{"model": "multi-label image tagger", "dataset": "regions of photos with short descriptions (Visual Genome)", "train_examples": 203450, "image_size": 64, "crop_scale_min": 0.5, "horizontal_flip": true, "translate": 0.06, "arch": "mobilenet_v2", "norm": "batchnorm", "hidden_act": "relu", "drop_path": 0.1, "depths": [2, 3, 4, 2], "kernel_size": 5, "stem": "single", "expansion": 3, "widths": [40, 64, 120, 208], "num_labels": 300, "mixing": "mixup", "init": "torch_default", "residual_init": "none", "optimizer": "muon", "muon_scale": "original", "learning_rate": 0.031, "momentum": 0.95, "nesterov": true, "orthogonalizer": "newton_schulz_5", "adamw_lr_other_params": 0.00093, "max_grad_norm": 1.0, "cautious_weight_decay": true, "max_steps": 8900, "batch_size": 256, "epochs": 11.2, "lr_schedule": "cosine", "final_lr_fraction": 0, "warmup_steps": 440, "weight_decay": 0.01, "adamw_weight_decay_other_params": 0.01}
Rows from block 4, named by matrix and row number. Each number is 128 + 24 x the weight over its row's rms, rounded and kept within 0 to 255. All counts start at 0. Numbers have three digits each. After the name is the row's rms in percent of the matrix's.
# convs0: expand pointwise conv (model.blocks.4.convs.0.weight, 192x64x1x1), inputs 0-63
convs0.1 100:143120138140117137147120197065107155132091146164100115175135140081135080127143100132117130093139129154111126148151103107113111126080147116136127146110116167116163146117149125138109158131117137
convs0.2 117:091165115155119111112156088129066138092140146107127158096153096130117121083090116137156142089145113180120146128117099142088124114091133147138117157132136132145106136141124147141116130124113076
convs0.3 100:141100122154152137123124114127130139118103133138117136159150127112124144170159151102155118106134132108174083157116121145085122103116125125126079098133097124145160088134171159134150203137094123
convs0.4 096:102110136174159149122125124122138118165127097106133079147107165124152142158149158134102140131155171135127134152105079151068138123144151109143116154099111173160092156098134122140105126119117123
convs0.5 094:110166101114140108092177118133130123165127126144133110115162126130066164083108143134117129139070139104147124124123113139150085137173075131135124133130162133101115136106098135114103165130125107
convs0.6 091:142176129111156091110084088140107140159158104091125151075141149145081147094135136118115136160083114122137117125136121124170121153128128091132134126127119082144104157119106127110159124155163119
convs0.7 108:133082149132086132136164153074133116121159127077134134144118130126125150127109115174087139184126154126127156136126113141070124098150149124161118123153098112098123126146116106165139122105102106
convs0.8 110:162132128130124121112141162092092158110147144100139125148125129116127094140156160149049127156139099154132113137096069159109115148139117127141160153121139125085104143113131112146162163095133117
convs0.9 112:103088113147135149093115150166138119122134136095152151157128152077110099115133132113111156137174118105129118136128104121165088105137167126141132126126112122166151151095105118166171159166138087
convs0.10 097:162122112136139145118129129132103144114132153136095132137123146124163137131138091147127085149132147151066111147120137127147110153136103142074098131169158090131177133115101104133119205124102128
convs0.11 104:169096122105130182106117117106123161103109119135097112138125125149109134108152160130096117139092142122102136104138150158146132174160158175146151109129198131134128140166114132114160151141113155
convs0.12 108:108104151129104154147140137119151139110098142150163090154125133097092126122138136115182167091116138121121101108156143131121125153108135132128112100169147122135120144168136153088090059161155126
convs0.13 090:092137100179119106133142137079130152102108121135144113143130124146134106109134105158126083107150163085086089129105084155153099138097133115123124145104148159124169108137147161147142154135148100
convs0.14 096:160156129104169127103103109131140143105168128131113129076128170148095126120143080127129141107121118147166157155142137117140195084129117146131121129170122103094124140109129118165082120139139114
convs0.15 082:131140142118130146138097130134113125151133138148118124097137143119119154155135165143141150135127101129147103105091199178129134103160131134147124057121103148134124121132136092119125154067146179
convs0.16 097:117088126177123135094131135118170098122134089137124100182082125092154134154110147144145141118133146133124160194136093114113101144123136134149083121159119140127117134133120097164140110146126091
convs0.17 083:120122116121168119156131096113144117113126144133118108126078145119150114126110102175109051133106103108154152112113151147109091125135153142123158126104107122159161169115133082134089140133095155
convs0.18 106:133117122112083123142109067115146157130130104105123175101144090122138111131106194117149065161134160099129140165138123141150133110144146126116144128111132127112119148151180151139121138154154121
convs0.19 094:144088153122150106169114135152123129146083123106158108120083140171080104125159182111137145114153127153147115134140098126151130113111122121127170150126096152141161089095113140104121121123171113
convs0.20 094:160133125150128096165104096121104117129180074186104107120122132113113129151134145115172124106127122117116162141125111147144090173127128107113128161126125121082123133103151092086164140118149141
convs0.21 102:126161138133114128134107130093176124143106131125098139129055121159145174140143127124123136111118129150116142124126108141118113080125082135136133074118107133147149136146174146136191140155101158
convs0.22 081:143128131086123123112159120101141132142128143074115143115148124130126122153138134138134114099134161066119116157146149132114127107122169173133136139138100163085147207088141163128152113111140131
convs0.23 099:097119156119172137096132099116137129141130150178115100108103139136108065114105136139127142165152153186101121121094150135132114122149111164104137132106106106141151096170152148110130132088152111
convs0.24 105:113175123095168090140178144104164134098123100094146122108109150129113140148130125101111105114100075140173144174110121111153111153112103132115130101132125126151088135130120151135085130094145131
convs0.25 094:136122126124119142151161131135143111129127158055114143118161079117119143135158147137138117157136113052085147150082131148146109178117113121091115120117155126124118131133110136120101111124173146
convs0.26 095:153111145110130092141176110175132099113109139113147125169152118127132131166125120141158115146193120112117101155159140117171156096130111174126149135129111110124170150146130120134183161128113131
convs0.27 093:110137130100119163131125100129099179149147145119138123147113128109112118115176168135166127183136148147118144104109116140149139159108108137140151159135068103138156165103156173143161111105109133
convs0.28 095:152114142127076155154120140100126135171129115095109146134117109127140063155125101082132125173133142117103136117143166092136099135129152115100159129138131118130155095148153077101116139103138165
convs0.29 094:109126129145132095157141078160105165118135134148115162137120120099120145136143165152106146124110159161183109111136151133145160134156164138125114071121077125145105105139113150139096165096124144
convs0.30 121:148149107164129125133153122117134111147094114099130152169141057172154092126131134109165089115144116090132148123113115125150105105087138119133134138122132108151111141123156164143100135178149171
convs0.31 105:121120140113118144171156096122116149113092137125117079128122112151120156102171148120086186127117135124126107129104084113121155115158104133182172141070124144140136125173113119145140123136136111
convs0.32 088:122115077151123130149108135139152131133099140126147121092141158113148113122146110152136119099178118082151094163145093119127148138121165101127139095126104128144098132183158139134122174141105186
convs0.33 094:146161115171128154122083128126109105098129069076128125121163147165133137118137150084175134135117152147141082143130155107127146142118136120171115102117150083139097121117159145110110136121152116
convs0.34 102:096118102137115157150149122091131148147118052101183105112130086138124107144070114108097101133111143137091142137163109114120106149105110148103143117099116122116102136107153106135112124127097116
convs0.35 101:168136123114106157108131133149151142101145160115126174127163099158093139125123142070092095127171090148094116122129160157129114078152128137143124104159126113117106174122097149135144143110143138
convs0.36 088:161096114162080146128125119136156117109125157136133113124133128129147146133136163171139120116145148096144095123167142130155130118116122171086124136120120128145066120111098128154126168132105206
convs0.37 124:113096109137088152158130158128149146100107132110076114130141126129130104112124108117097177206124129119139139148138116153147148127120151093118133091134135115060127139118141124139157122075131114
convs0.38 097:115114097134114124080107170093153126156129110133127139156134093109140120081171156111122156138159120140075159136126114127123110069134140155131107090190122111116123126157141135134109120162116123
convs0.39 107:187130155157161112123106140139128112141190162141133154125101133089124104109123132154148109157113134148113142116116119101167123140069096127138143103115137135105148142107109106118155145136063148
convs0.40 084:156180097084094172135133163145111164154158123131140154134175124121143156110138100108126123109146123101150147142102117144094119114113152127116115114130141090105108085066132134113164148132132148
convs0.41 097:152125099105141148104136140143129122122088137114110075095101083099104134133132156132105127068116154170135110104163149140148150202106122116126127171127113137122133137152144117136102111135096144
convs0.42 112:135161134133156131108086148164151118125143125131168128100165098144104091107090180120127157126143109153162113151149110141156171115136113134105108125139159081117124174146116123099118097154159135
convs0.43 098:119109154126117102123141137134113181123129140124119121144097145127087118125113154120093110136074184112127121119130159104117142131173098132108123181101145169112115141128184092133102136152114087
convs0.44 091:209147150115098191159132147113173123147102133138137162162130109118143122122116141095131130165110099149100128114150124151144129128147100133129153070113103120161119148134154146147137124130149114
convs0.45 111:116131130136104089117122118117133074101126130176117101124130123116158152107168180129111118154145129169117111126141123163147118148132141129165083109115121139106136112175117101088113167080091125
convs0.46 106:133106112126074177133111123132163130132118136107178120082145144117158081116176138119168132147099141136082116099148119103133100116129124129136140172135136094118105128154140142120084116159109100
convs0.47 086:148116132163189104101152130095100129104120120105133084141107118123122113152145114099089124119130119142101095125157128123128108094072138127140141117095102160108097078154174125096133104107115142
convs0.48 090:113118154125103125129124148096118083130116061138107140128131121129140095123106197129125099151114109090109124135085118142125127155102125143097086146094129103122134135135098146106118181084110108
convs0.49 103:143158077105161108143084151112139164122155107119132119114160121127104135117128147125146116161113104116164164159166112154153163108149112150082161092146136103132159168128104116090152135128112140
convs0.50 091:129120110110114137170187095141132091114129130155133113166159176158171127171111101104121184123140120148131094110122163131129104118144130159110134138160140130111140090141130108104113164160119134
convs0.51 102:081126105107143112095115162102095129159140138118135160163133113156130151130151131166111148131137090149159076162098126111110142129128070157123122129174146145127118134111130164138149136105144079
convs0.52 110:094110131141144101141113160163120119106127134088083105128119086153103162135127141120107120162124108170153135108123141115126192114148135145115143101108124103144147122132096085126073177144141121
convs0.53 098:175142140148114107120126130129063169128135100129169137129100087132126176120135096166154144132117147128142131099135125153129131144127127134104083094090111103138088132179137091138126124159152114
convs0.54 087:135135111095122143120107081145172124115120137124127096113130185130133112141118144144124107113107130123098119107077132153092161158167139112139153161150154166144103113173156127133111177139155093
convs0.55 104:131110110171126085083150147125123126117108110102125135100134100129131146119112059146108109115159148150154111098116187133089129094075138147112147141116101135146132118126118137152091155110125094
convs0.56 098:130128153120116099110091122148078135157108121124144120107148089130090105119108096114120166154139129136152094125093102109180162099103113121134141158116091096135150161144124146088139171138157151
convs0.57 117:075151143152149094080105155150104144162152153104155146113088131120115139108078157151134129173132126113091163115109117147175118113138132102144136107120136104149111113143139124124101137121170163
convs0.58 117:118121101158146121106136175108126181156128137133120168116116140127094080097121096151122085133114145076112142105155114124149109116080173160151128131120097154110143139140116127103124175122121147
convs0.59 097:111133152151121156151134082113148066164150109091105159127082104156147111099126146128108107101142117143078160089142109148156091134116106139144134145112144082129118113120123150146111145129115097
convs0.60 138:127182122132114152136111142122116174097152091135158097124157156158126152126123118106097094147126109179142140134138126139165152176145140123085099147137108167160128140097132155113161153106150138
convs0.61 115:127126151150164114108117162174141136138164118136101158130124107105124118133101144150160142109145108144143153128121159140142082134088110107092109111168130062104121148141111124145095165118136184
convs0.62 085:151125110133138148156099118130150099161124187066153107134132149154122152096118155117100165160131093135148148121116105162130141111146132147144141169115104150141114131148109167152135104095173106
convs0.63 101:173137082126144155119180132140134165115128098101130098109123132114136099126148136144103111119071181131122121121167100104128186104140104155119100114148138099119118119162156119132145101127144159
convs0.64 106:127106143185120103166139108125151079122173082151144099113114125140110131121134142111132137131138164118144131111059155111119132111115121103151167145113148135134142124151171108105162169126123092
convs0.65 095:062141086085099079106157112092129137119108133114110127162138171121145149127138114114169150147153115156101123124155139128127120097132110119131135126178141110147102102119126133118096170109170118
convs0.66 104:118150128107156149159168109114113152104129115118158145102126116103136113127138098130118151136155119119124137145095158102106120126095113144156136111158147125173034111104095122153105167143141098
convs0.67 104:146102085138149148134130098112170138058161129134134142124118119109139121083137100115144128149097140131095106157130183112095155103136084123147143127123109150102100097136130153154118176122141118
convs0.68 117:128118140169134136103120112118111144114166102115137169143116175127105144112118119177113147155120164094129107162081123110171145128137133120106185111115122134088118117124110119096149130131168182
convs0.69 096:123144132128134134111158113111132100135158096109101117117116180143124151133166164130101163153179106121162121112120138123111129196160107103140119128122126121078105148156130124122085172142160147
convs0.70 088:125105140142088118131127159148129137117136132101115121145139160093131130132119135102157137109157138073145096121171117104151145093133089076163123166131096094143109097098130127134133166189141138
convs0.71 086:130138145153122124143124157102150115111143104094091077169128149126103132140136132138163154140120129127085126103158101110101090125133122127149163104094117162112103106154096148131084081085144157
convs0.72 073:155125129152137095123149174126161084121104130133117162120147110103092117146125120128174122135135120094114126136104116131118091078142115156104107137115117100142145105179142074170110146174139103
convs0.73 107:133090147192107136131129150115148171132140120130158106144116167097139146103124132125144132125070088094146115140104137122102137112108147117146101081104124120098110095102110158132119105184128114
convs0.74 090:156140116157138081116153137121144106080147104143090172108157125123112115101111102139106127095168155149118111156159122101107152123158155109159141150126172127130129123120107078124146136162144086
convs0.75 089:159125138129124112131104121128099118138137119125135105096161121166078107125084169142118113107118134118142134135111171146172182193126135076132143105163151127137149163148113130115154096125113145
convs0.76 092:127169134102138151121123152096123140120129081139126115145137144149142130115070117112150137115133160101087129166107146102113127128097118143145126142105107175050121150135143092144096128173105128
convs0.77 096:113148119128132133139112107162114122105149081106127098130165142108113113147164135171128127115117101116101112152123135135149159125103143146035145163081156152116137110122129153151094111153138147
convs0.78 086:127109110123153164124123082134130130123176131139129153128126110149116156116144126121099121104111152122143101105125124112127111131100090142085115136153201134094106136145152178125123138111170196
convs0.79 093:163151120141182154111117100120141135105129139100131146063129105097160092146135109137112166126151117145137154135096149151101126112104142155137155140143135168094095115093128144138143138144145069
convs0.80 086:104127115144164111126154101153149154144112117062121113101064138083167118127123116129101120110103110123097131115122102099095161124109138159093135122105107134125134127120178093143088108132124119
convs0.81 095:182142126204137141145126073148135124113155149126158158106139131096177148129151131145111120121120162115119122133128127144086123138138124143112160124172144144107101144112114106122120129169179104
convs0.82 124:126134152122172118139087127065143155129074103124147135155131102090160133138156128089129091169148104071144110106126129131147123125116123159139158147135108086111100145127132092141103131122127117
convs0.83 077:131095107145168108148140135103178133127163128127106119155113143117149113121099136163121118146113125140178091088113143094138109107104117130160155122109152162166128127124109066130091171153146122
convs0.84 103:147139146148134127176140119137152115133111161167132096157137077117159080127139154178117149117137124143157116154120125131114150117135128113139107130142170137104089196151136088160116117150146154
convs0.85 101:137138111141141153154162137148130152122131144142179155106092076120098111163100130109128141075112093127112098120132083162150128165146105122118137119119110084123096167131121129130118158146125079
convs0.86 098:113054110159158121063109129135112127179166153122138134155134124108134108164070122143142131117148144111131099124135148125159145095153134124170098142126146122117127134094128134108141150107156132
convs0.87 087:176163125116110100116137129119090124102124107124186138104110154099109143132160108151126114151107171119083152117129164170117142114133138117086147124143173091144107091115094113151133141137140156
convs0.88 109:095114113120151134135140139093101122153112140168117157104115107084124132096125135150140125104136157148067111102133092133115128126083133150148149085138187130160162108102083155128132118148150121
convs0.89 070:124099131097142114141143173144120126147130129074073155131120144119151103123166145129183090134133092170139132130167111113141112138081115151087138134125153124145170120095163121124103149126138133
convs0.90 078:140101094112114157157169174140132130113125126103130147117134131143070113148152094101133147120153148104130111126148116115152101119130117168094105140132105157107114171144077116159167168149119098
convs0.91 116:120124116125122131146133117144128142152134130096161146151121164120109106146150132091128148134122082168137147140136137145190172149120104097128133067092124122160102151166109152093121101141178115
convs0.92 104:101124158102145080150123135125112138084114182112137103121120113105090130137149144138099166102120135110167108160142118134148174103138107118156164099090115149136172109127119155131130118162124085
convs0.93 094:144100154141123123111127152112119147130152163126096164117119103132096111108124076151102125114123146154093117126148139088145082172092109193132144126173144091145135106161126100108120127138123151
convs0.94 107:162140121121089119097122135170117149130085106138173117115153110121099078115178153128161188144086116155141140142155118117117115141135147128129135110106143177090118138160135122091125133110112127
convs0.95 108:110119137135085119158143120151111095109075107137145085138158125110157147115140127154155136172144074114120136121142168159114131135143147132174127139101093124134088137150176106148082113137117133
convs0.96 113:134128090118165123126147147127177133114146077159061111104159094170134161129157092085116119099134135109154135126107118154130096125157120138152159118118145118108141147102129142088111112148119132
convs0.97 115:127066130153146125137133146109129113164144170175140162125142116107160103096143151152105109102139118094083119093147129097150125101126103119146110110184141168132117137135138123090125152147094140
convs0.98 104:108133126169104142104087161064174131158101133100140139152091131124133129155125111101108114123151126154121172091169098128115127102101155151109120139161110142186159124139133120137146137136114131
convs0.99 101:096091094144151115119150158178170115087120113132132123105119144166135154113123130117088168121111152125150149118090108123121116112109136084162130139160151142138137117155141123105164177119179135
convs0.100 086:089098159050113124117120139109088102146122141145110140116159176137159106136119097133124135097093161141134129135153099117132092141141140165120118134118154143113182128149103101153131129110096112
convs0.101 103:134145093089145070087094080144178160112122118126128119139161125074102109157129122112131128118160111134091158145122143099099142125119117139112166095113124126130132149082099139135148132144130102
convs0.102 094:098121140135109109101156145098174078148128133111194112112172126113094131126139095106123128154137161154147157144162135143110145144134153109145147162123136139137100163122121142151166153154097159
convs0.103 090:119107117090098139120130115160150130110118143169142165142148128152102127126122129114121122112128104109112135080118102112156119098152178166138113092114099088101143187131104120132162156136084088
convs0.104 087:156103115165141104084139130100125157157140092125136118129124157124105110105112138103126117141115153165137172102088129136122164176120097123100117105064134145143146112143109137145192144143119136
convs0.105 089:131128117144118140156147140102104106122123110148125075170122102139123108109136127158131127091096166130139093135162093112090122084148146132169127187153135126124154106117138100138101133117068100
convs0.106 083:119117108119125119150085095160112119141151137081147167096151157128124083098138167108149096122116149152120126097104155128117145079103130093109097100121086116107105111138104109133153161110133158
convs0.107 108:145123142117113128147166139098135106119087126108177116135106132163106144153144142141078144130106149148116130163119151154086169111131078136167153134149116147116170080115129124163130151157108156
convs0.108 115:164136108161144074056135111145116124137160151124131160157111139136098127114156109147114098113102104130161137115102138151102146109135125124145151134114148133089116143066131135156134084122090118
convs0.109 087:134136125149134131107131124131116137123129108110153120150161146156124135093163108079156139078099144136066167073105113079122125106085103112120124149112148125127112095121128131133105175105123159
convs0.110 093:128150113120112129114137122125142106108129150117153094169160124116150152148153147126105149115155091116135100147092112190147131095125086132078136143107088127105136110105111129108188162157102144
convs0.111 109:163130111168109141130144143101076155102123149148153113127153095101133124090137151135101120152142149127156135104093103148164147160164094097089150133131170111125118073111150126128101133145120101
convs0.112 092:147164142171111092145119094098124177122088148118152138100150151125066097135122098121150119145117136120148151133098117139140113170113118133147072088105134088115123130139099136094141109146123120
convs0.113 103:146145143144137148131148157132154126153105093129131140133150195098124139082120160152127150161117120144121113126153131156081110100154186094079115131150168124109150128123139114128114125168125164
convs0.114 091:109101125144132147138144102126148116163094111138159130102142121131143083069105155148111159103113189127127132105164117165143123126093107166102130158130112150152135159137110125183114139115136159
convs0.115 105:127105100162139125102150114100111108069098124119126132092138157128123131116107135143165145092122083104116094150146126170151128152126106088136150131110118144140123110172106100095105158172086131
convs0.116 112:152153078106150140132121132177131160149151144123143125105157123180133130145149126115143154122135079165146105135137127145142133158135094135108122081148090105089132160096097141077117119122097110
convs0.117 089:118149102132156148096142126156094104084106122119115126113111155112104142150130157189171141116125146147146128131124115112086138122145099110162173098104154121159118117104070122158121107170114127
convs0.118 098:134115132137147141077107130102133154107122137170152151128116107093121135130104129123195133124098169137173125164101147128134116130164132159125100096115112138160115160158151163181108155130143126
convs0.119 092:107089100144151168116141092112150113065155134101147148103174131108132134124127121129103125117159119089110091153126171122082133109133122115129135102168115134154115113136081103146099142096156128
convs0.120 087:113126130126138099104083148131112102158104126124085121137144111151108113156157119123101078155105102126135138135150123119129152111093120076104152156137092108134140141162118169077100087135144171
convs0.121 100:135137107105147147096143187118117152146123140139103146102080113070138154152125146135157140071095128117134121161124111125133149111150113104090174130102158122135126110100109121104119116153132178
convs0.122 107:143092120121146142133122135154140080130126132145128112144177094115130141115163136098114142136073140134083126180123135093094080105103109121166165127137145084151098120150150151138110142105137107
convs0.123 093:124107134158125140126105135154104098103140135111115098109128148124180086106128147099081118086130129147141171129146106109179172150093135130177114176129153098114141127133104120137106100122119151
convs0.124 088:184147144116116120138120141117158178130121095060099099087129125121130103127138106152139110166104100133115144124163161128122164115127117125095092120096104101158127109190133112121130119138127131
convs0.125 075:115117142171139132100167151144142149127139116129099099154156109090156102091117103145121126139112161130128137164156119101137131081074168077191108135137120142102156146130135129118145145133129116
convs0.126 080:056135093154122112130135130098129126083123126100137117131155146120152136125145142118143115123191129113121081170116103135130125107096132160105143137157103087139143142135179152148155164140106111
convs0.127 074:130136156132133079130105089114081086143144112138149124117134142126165151123146092154180095086152098127132143122115166131144113154102136142113133090130104148175104153095099113121138129146093150
convs0.128 112:118147138114148172116138109109112107169117156170180108147144157140073125122095126105123076149170136161105126102130143123147134146110117128107128076082114163113142099140126102141120138104135138
convs0.129 105:140169144117144161131153128135152143143112098134186104132165131118154104090116096151111108139142140135145083130130128092143078121194123156171134135079127118144147123126127129110134154129171141
convs0.130 083:113149105145105103082174120131139120117132138148105122113134148134094129084167133095099111109121125117098079132121142101129121099141162116161161134116141204119115121101133132110117152123169087
convs0.131 111:096104126145153140089145144122102135109098143132177099099135134128133134146161111138109111123137082060136099122127117144162128111127109125184142161125156062117118108164108111137138154132133135
convs0.132 092:147113138123088120142101108092159132115136123153078149128072115152111083104150157104136147148137142109145116119082138185139085105138107117156078126121114134144124121116100119145086129146106124
convs0.133 109:125113183166149213122097082112152132123120121138127131129157138117159104138124119131110102148100096119092171111132123128125094136139131112114114111147146122141109137117142155150148100182158107
convs0.134 099:109076102135113094130135100158159114139087147115135105092127120151141120162139130139127104109126134120117091119159173095112168161143103153132164158125103161135128108144180161104102151099117128
convs0.135 127:117141117161107120105106136115123096162099123140127110101128161120133100087099157182104118117122135122133133160101104130100119157103102122124166149126125131143119107132124147103098133085182201
convs0.136 106:118164146160109121123140120090155139111120134131130144117082122136137107136166141171108138183122164099143113124118108121119121077126166119167159165106127186140126121094156118127159138172123118
convs0.137 096:126093119101145152129119124158128133163136096110157097147133138143153132122115167086104167143125102159160105162134143154134166145177131146153142065102128108167107170126129136119095103135129116
convs0.138 126:120148081156151141107108095169133147130135112144128106114110120195119098126136154122131148132096111128132128133118134137174159113161107096096170093124132073152093155131130146143086096136136126
convs0.139 093:110072138146103146185117116130114122118164147129142121145119091138123136105163165114137128168129119112132111096089145153096122183137071104129143112116148135163145135114154124116096166116141101
convs0.140 091:156145112118103150121126161117111111109153085084175129127107164137119122108120079083151103122131134137118126118154111086143130162088129099095086132122147102143135161118155091147102151159118107
convs0.141 120:126134121108078130127152098129169132106142146173173115132086110086116147117093139154081127111121100126114130141122132156107099094154156154121143118120151092080160124158140118157107098107127108
convs0.142 094:113155097142151172131149117155070079160110139155125107136137120092122110078127151108134115125129148146157124130149128136117136192104111146165159148157103115144117104143129163154108107114157132
convs0.143 112:087122124165153134119124156105140099119112118173126142089121113131136120112151122137126117137121162100085120173147130107098127143116154092088137118109158092099125085121132206115133102109117109
convs0.144 096:099114139104096102105061092114157135156128130126134125135120131195116127130115098106090156120116154136089148114148122110120117085097105117148128132126163126090156114102137143167111131127095164
convs0.145 122:123147123138184146152116141103103124116108106146153088155107139089136062181181103112075138124142121149134144125130141112162151155158100112140121133114130132123116106121126131158121148162140157
convs0.146 081:156138133139141130140157120124099189130141113128145159084133141116168115154089073129104106157107128130119142145111131119105104142099121130129140086143142136174097119109135139161127161146133057
convs0.147 109:124098156173128124167077127123109108109126173104121167146118177118142133123145148081082150159118138144135138124107116103110168144111107126126122121108104102088098173134117114119141126137176119
convs0.148 108:120137133113127172083126125138160124096135181146116110143143140123148104081099127172138125101137160122118176146121088117111113150097169114146121127129159094129151155089152111110173150105110123
convs0.149 112:164165097181123173135125126127107120127127178082160115120162144114105163137118158096115112114110122089164142164144113086145112119112090155134121122112123153105107150133160115115090131118107124
convs0.150 095:119120096165138150142159100098135135108143115129167136090050099155112133144149135127158137105117130164126144079133124110113129143146152101157131153121103139119132132160095129073164128116095141
convs0.151 096:146135124157097133112110101128104139149099128099090117129134131160146141133147111122112133108142139071142110148135136128140144112083134199191146124177094106132154108125139134157109176147128122
convs0.152 081:090080145171118099116102106119145129077112130170143153137139128119087108119120128092122167112095118128119119154144137095153133136087118121111123133091186167098144144150100127096131129114155122
convs0.153 089:116099121134156127094131156141187139084120118140129156142181110090142119100119106143153123138153114102121150121130142117135138085124145122106131143141186124123185147109110122127162158160137175
convs0.154 092:127147141150125104169151127105143151154128087098124109148161111141112115159119147139144116137135163113119112106143156131144127081138130168155149109179092145119154113127159084109178118137144186
convs0.155 086:118160112080116133147103124133151160147145108149175111095110133099147148151126131127102169134143146130091121115157179126111090110151144130098142130139122139132180136115105154165164159149176118
convs0.156 090:103105105139091146116147147133162127144143162145130135112166119177120136145160122075148148122142132130138128126107125168131148111193120155165114124131100098118129154107129124166135161150062112
convs0.157 086:101122138100130122116160125091145119101150137147206121094100146136144124097159113139129136146156134087090128106158163148056126130144108129139130128153136135123150111126136136139140128106094180
convs0.158 112:106122113103142131147123152102093130070126140100167151140114154152092091115151088165136107123121130102092150139095128143105096144162102110132159167118146167087161116148119125161107138116127132
convs0.159 091:124114124108150122098150116117125126139128127113143161129117093110106123147146168140125112116098170135164134108106156169150140154140071140109133093147113169128128073096142132150180074131097125
convs0.160 134:095126139136128112173136167138113149143124163111117120138145125085133116116095158149127124099145144129098119139183164108124089113110120114101111163188119177132122098113114126128113171165112095
convs0.161 112:176132103126160152097146164135116098164120134131165124109126114113136137142171134089077123141156121111171116118099083162113119128114120162157115116154141131121102109133125125182173158138143136
convs0.162 090:113178136125139113100146099128118145174144117142159150138130106123055137158115145109127113121128127139097119111151135124116091142087086130119139127181158096140133188103139116143133092149149137
convs0.163 108:126115153122101131140122158111147146134135149145176112117134131139149138109117087128121120133137175120143076154122125145131109156153087123121144093124099152072079098115122129149146193097162146
convs0.164 096:112146119121144172121152125133144130156080109087136125130122086104118145111153138141088116164134110092131148142130111111144074124098138172111099076144148108117139169102137157127116143115079152
convs0.165 099:125145102124074150089100145137146117089115145113108120134120109143131137178064168159169098111130113122139099095107111127124107124145120109141090086112106104152132127147142074128132134149137116
convs0.166 136:140124161139172114128098111084122155140125128106127134116098095095140116105118135193088105118109129165112108154161133107117130176094097107141116151137102125127128136145177119132101133077148152
convs0.167 105:163117117129122154128130141087096111165156105134151096125148159144122127146117110107119168100080161096091134110126084096142082163099112085114123125150137133131095114174166121133129139113142136
convs0.168 120:152131132091098134158108099088164130120150111092122094128148114117134128132122077125093082113155182120134132116098154111155098154147157112138122186113131104143156114140123155132156170138132121
convs0.169 091:159113166107094141117133127137154147142138141137128164138093132118099149097135101122162185072139134097106101127126117171083093150183155129141139140122130142130115142136117142150133140110115074
convs0.170 093:157115149130176166107097100152192159183128140116129169140130124127118098154158141114105089127087131084096117116136129143130131134117154143120133154128157152130108127102133072145147135134115118
convs0.171 117:113177145074133124136130119142123168086123141082125117108087118131143123149147125138116132122114156118127086101098096154141163136173086120093102147125099150125141096154150158158099108137155116
convs0.172 103:145143148134129107157116137135104154121078141134179183138153149106163108155102136181121144106119115118140141149122118132162104141121076176095109147132099104128153143147132127164149144089134113
convs0.173 094:112128138138106104121100126109127160124163095109095164105117155118146117119105089129098134144178149107162109107108124101125127159124141138171134092171110095140110136144136120135064119164174125
convs0.174 089:117140146154113110102053173128104144118148157156112160116155133161108112080110119140123116121128111148122175083104145135150179157112112131118115101158120141115125105103106148139093113130107128
convs0.175 088:153120099124131116093152156108113099155107112081134137149133143167119101100158138131112093115177130145137121125130139127140091107174133151146139141130133137053136146162128173131149111114177137
convs0.176 139:183149149148152165175112093146164135142118119152168141149147147105130148145146122154160120123128106110103085140088119147129100123132138119110134167097174101105161115159137142102106145117132162
convs0.177 116:133117168163114107143157151150133130145140096130187151141089147140122152090087120137102134098096126135129110121179122181115120159119139134121100151125123153121089159142147169136112159144112097
convs0.178 088:125139139142116115095083172177111085168106126166105161119127138151128131133116122148137117167143128165115162150162106075146109121099112137117100114115134103104120149142098096102140160147162126
convs0.179 069:107113125084121074159116097136127164108105130107118115130162170103148124115155138120115129101143147174166128099144147061112152134155112118131124136129059101118116111109109122148140135146110133
convs0.180 098:143125106142127128142128165124172165108144182072120117074099108160125100089131155111112116127116141119149139153123127113147133119128095129094082175155128111119112145124104128118104157164152102
convs0.181 097:137135101131133121138109102102109114107143089171114157147134096165109112136123151091144107115114118114125159109111145032156116130110140137149123144178132122159115146142107128164130121097126092
convs0.182 095:120113114120087127150097139108137161129103077127142134144155147174106141120094162096117158115135183139113106121157130134128084118131121157144127109177113108130102143095138150088171109163135130
convs0.183 104:132103154121201159121148088113151131110134109111091187132086135134140103138167100134131116112097130125142102133105123114105130128110151110101146139076121101169126111114138106134094147106155105
convs0.184 086:182135083100099176119139125176131135128123109161169130150171144157157075138137105134135132103126126113144111117119144156112108090125082095142123086120132148139120142113097127156131144120166121
convs0.185 115:100141115141111150127110120143114133125085093109150143138095153154132119131116151093108150161098131126111128140133120143132201117157086131091180078121133061141118103147139134122133130148143143
convs0.186 111:134122127150162094150130129124111101118066137096146116116140074143146085185172128111145135129139135108148111141130097110115091106138132125147124114141145166105089131121132122123165132171179143
convs0.187 123:155150083120143108100120093104130150136133117093118153116164115091166124168136175130098161165116102146092142131129109141149121148112082138148116111119131087116127129128135155183173126107109126
convs0.188 105:119101090176122125140142135102077121085154064109137116153125138117138112152108131142164136170123121168110137148132142139086143106139114125119122112163155096127082138117104126150139174102129154
convs0.189 105:153160083115117119116102116134084129129129112104101142132145125125123155144133119089111157125135124170097082103145145117176116133093158124128088103112146115102084094085168146151118160132119158
convs0.190 077:189142132117095156119088137143109186133144087096115139144144157137100109113138130123136106132112119149125124162123124130190102153114144097114145141138104078097145117103107137094167130108126149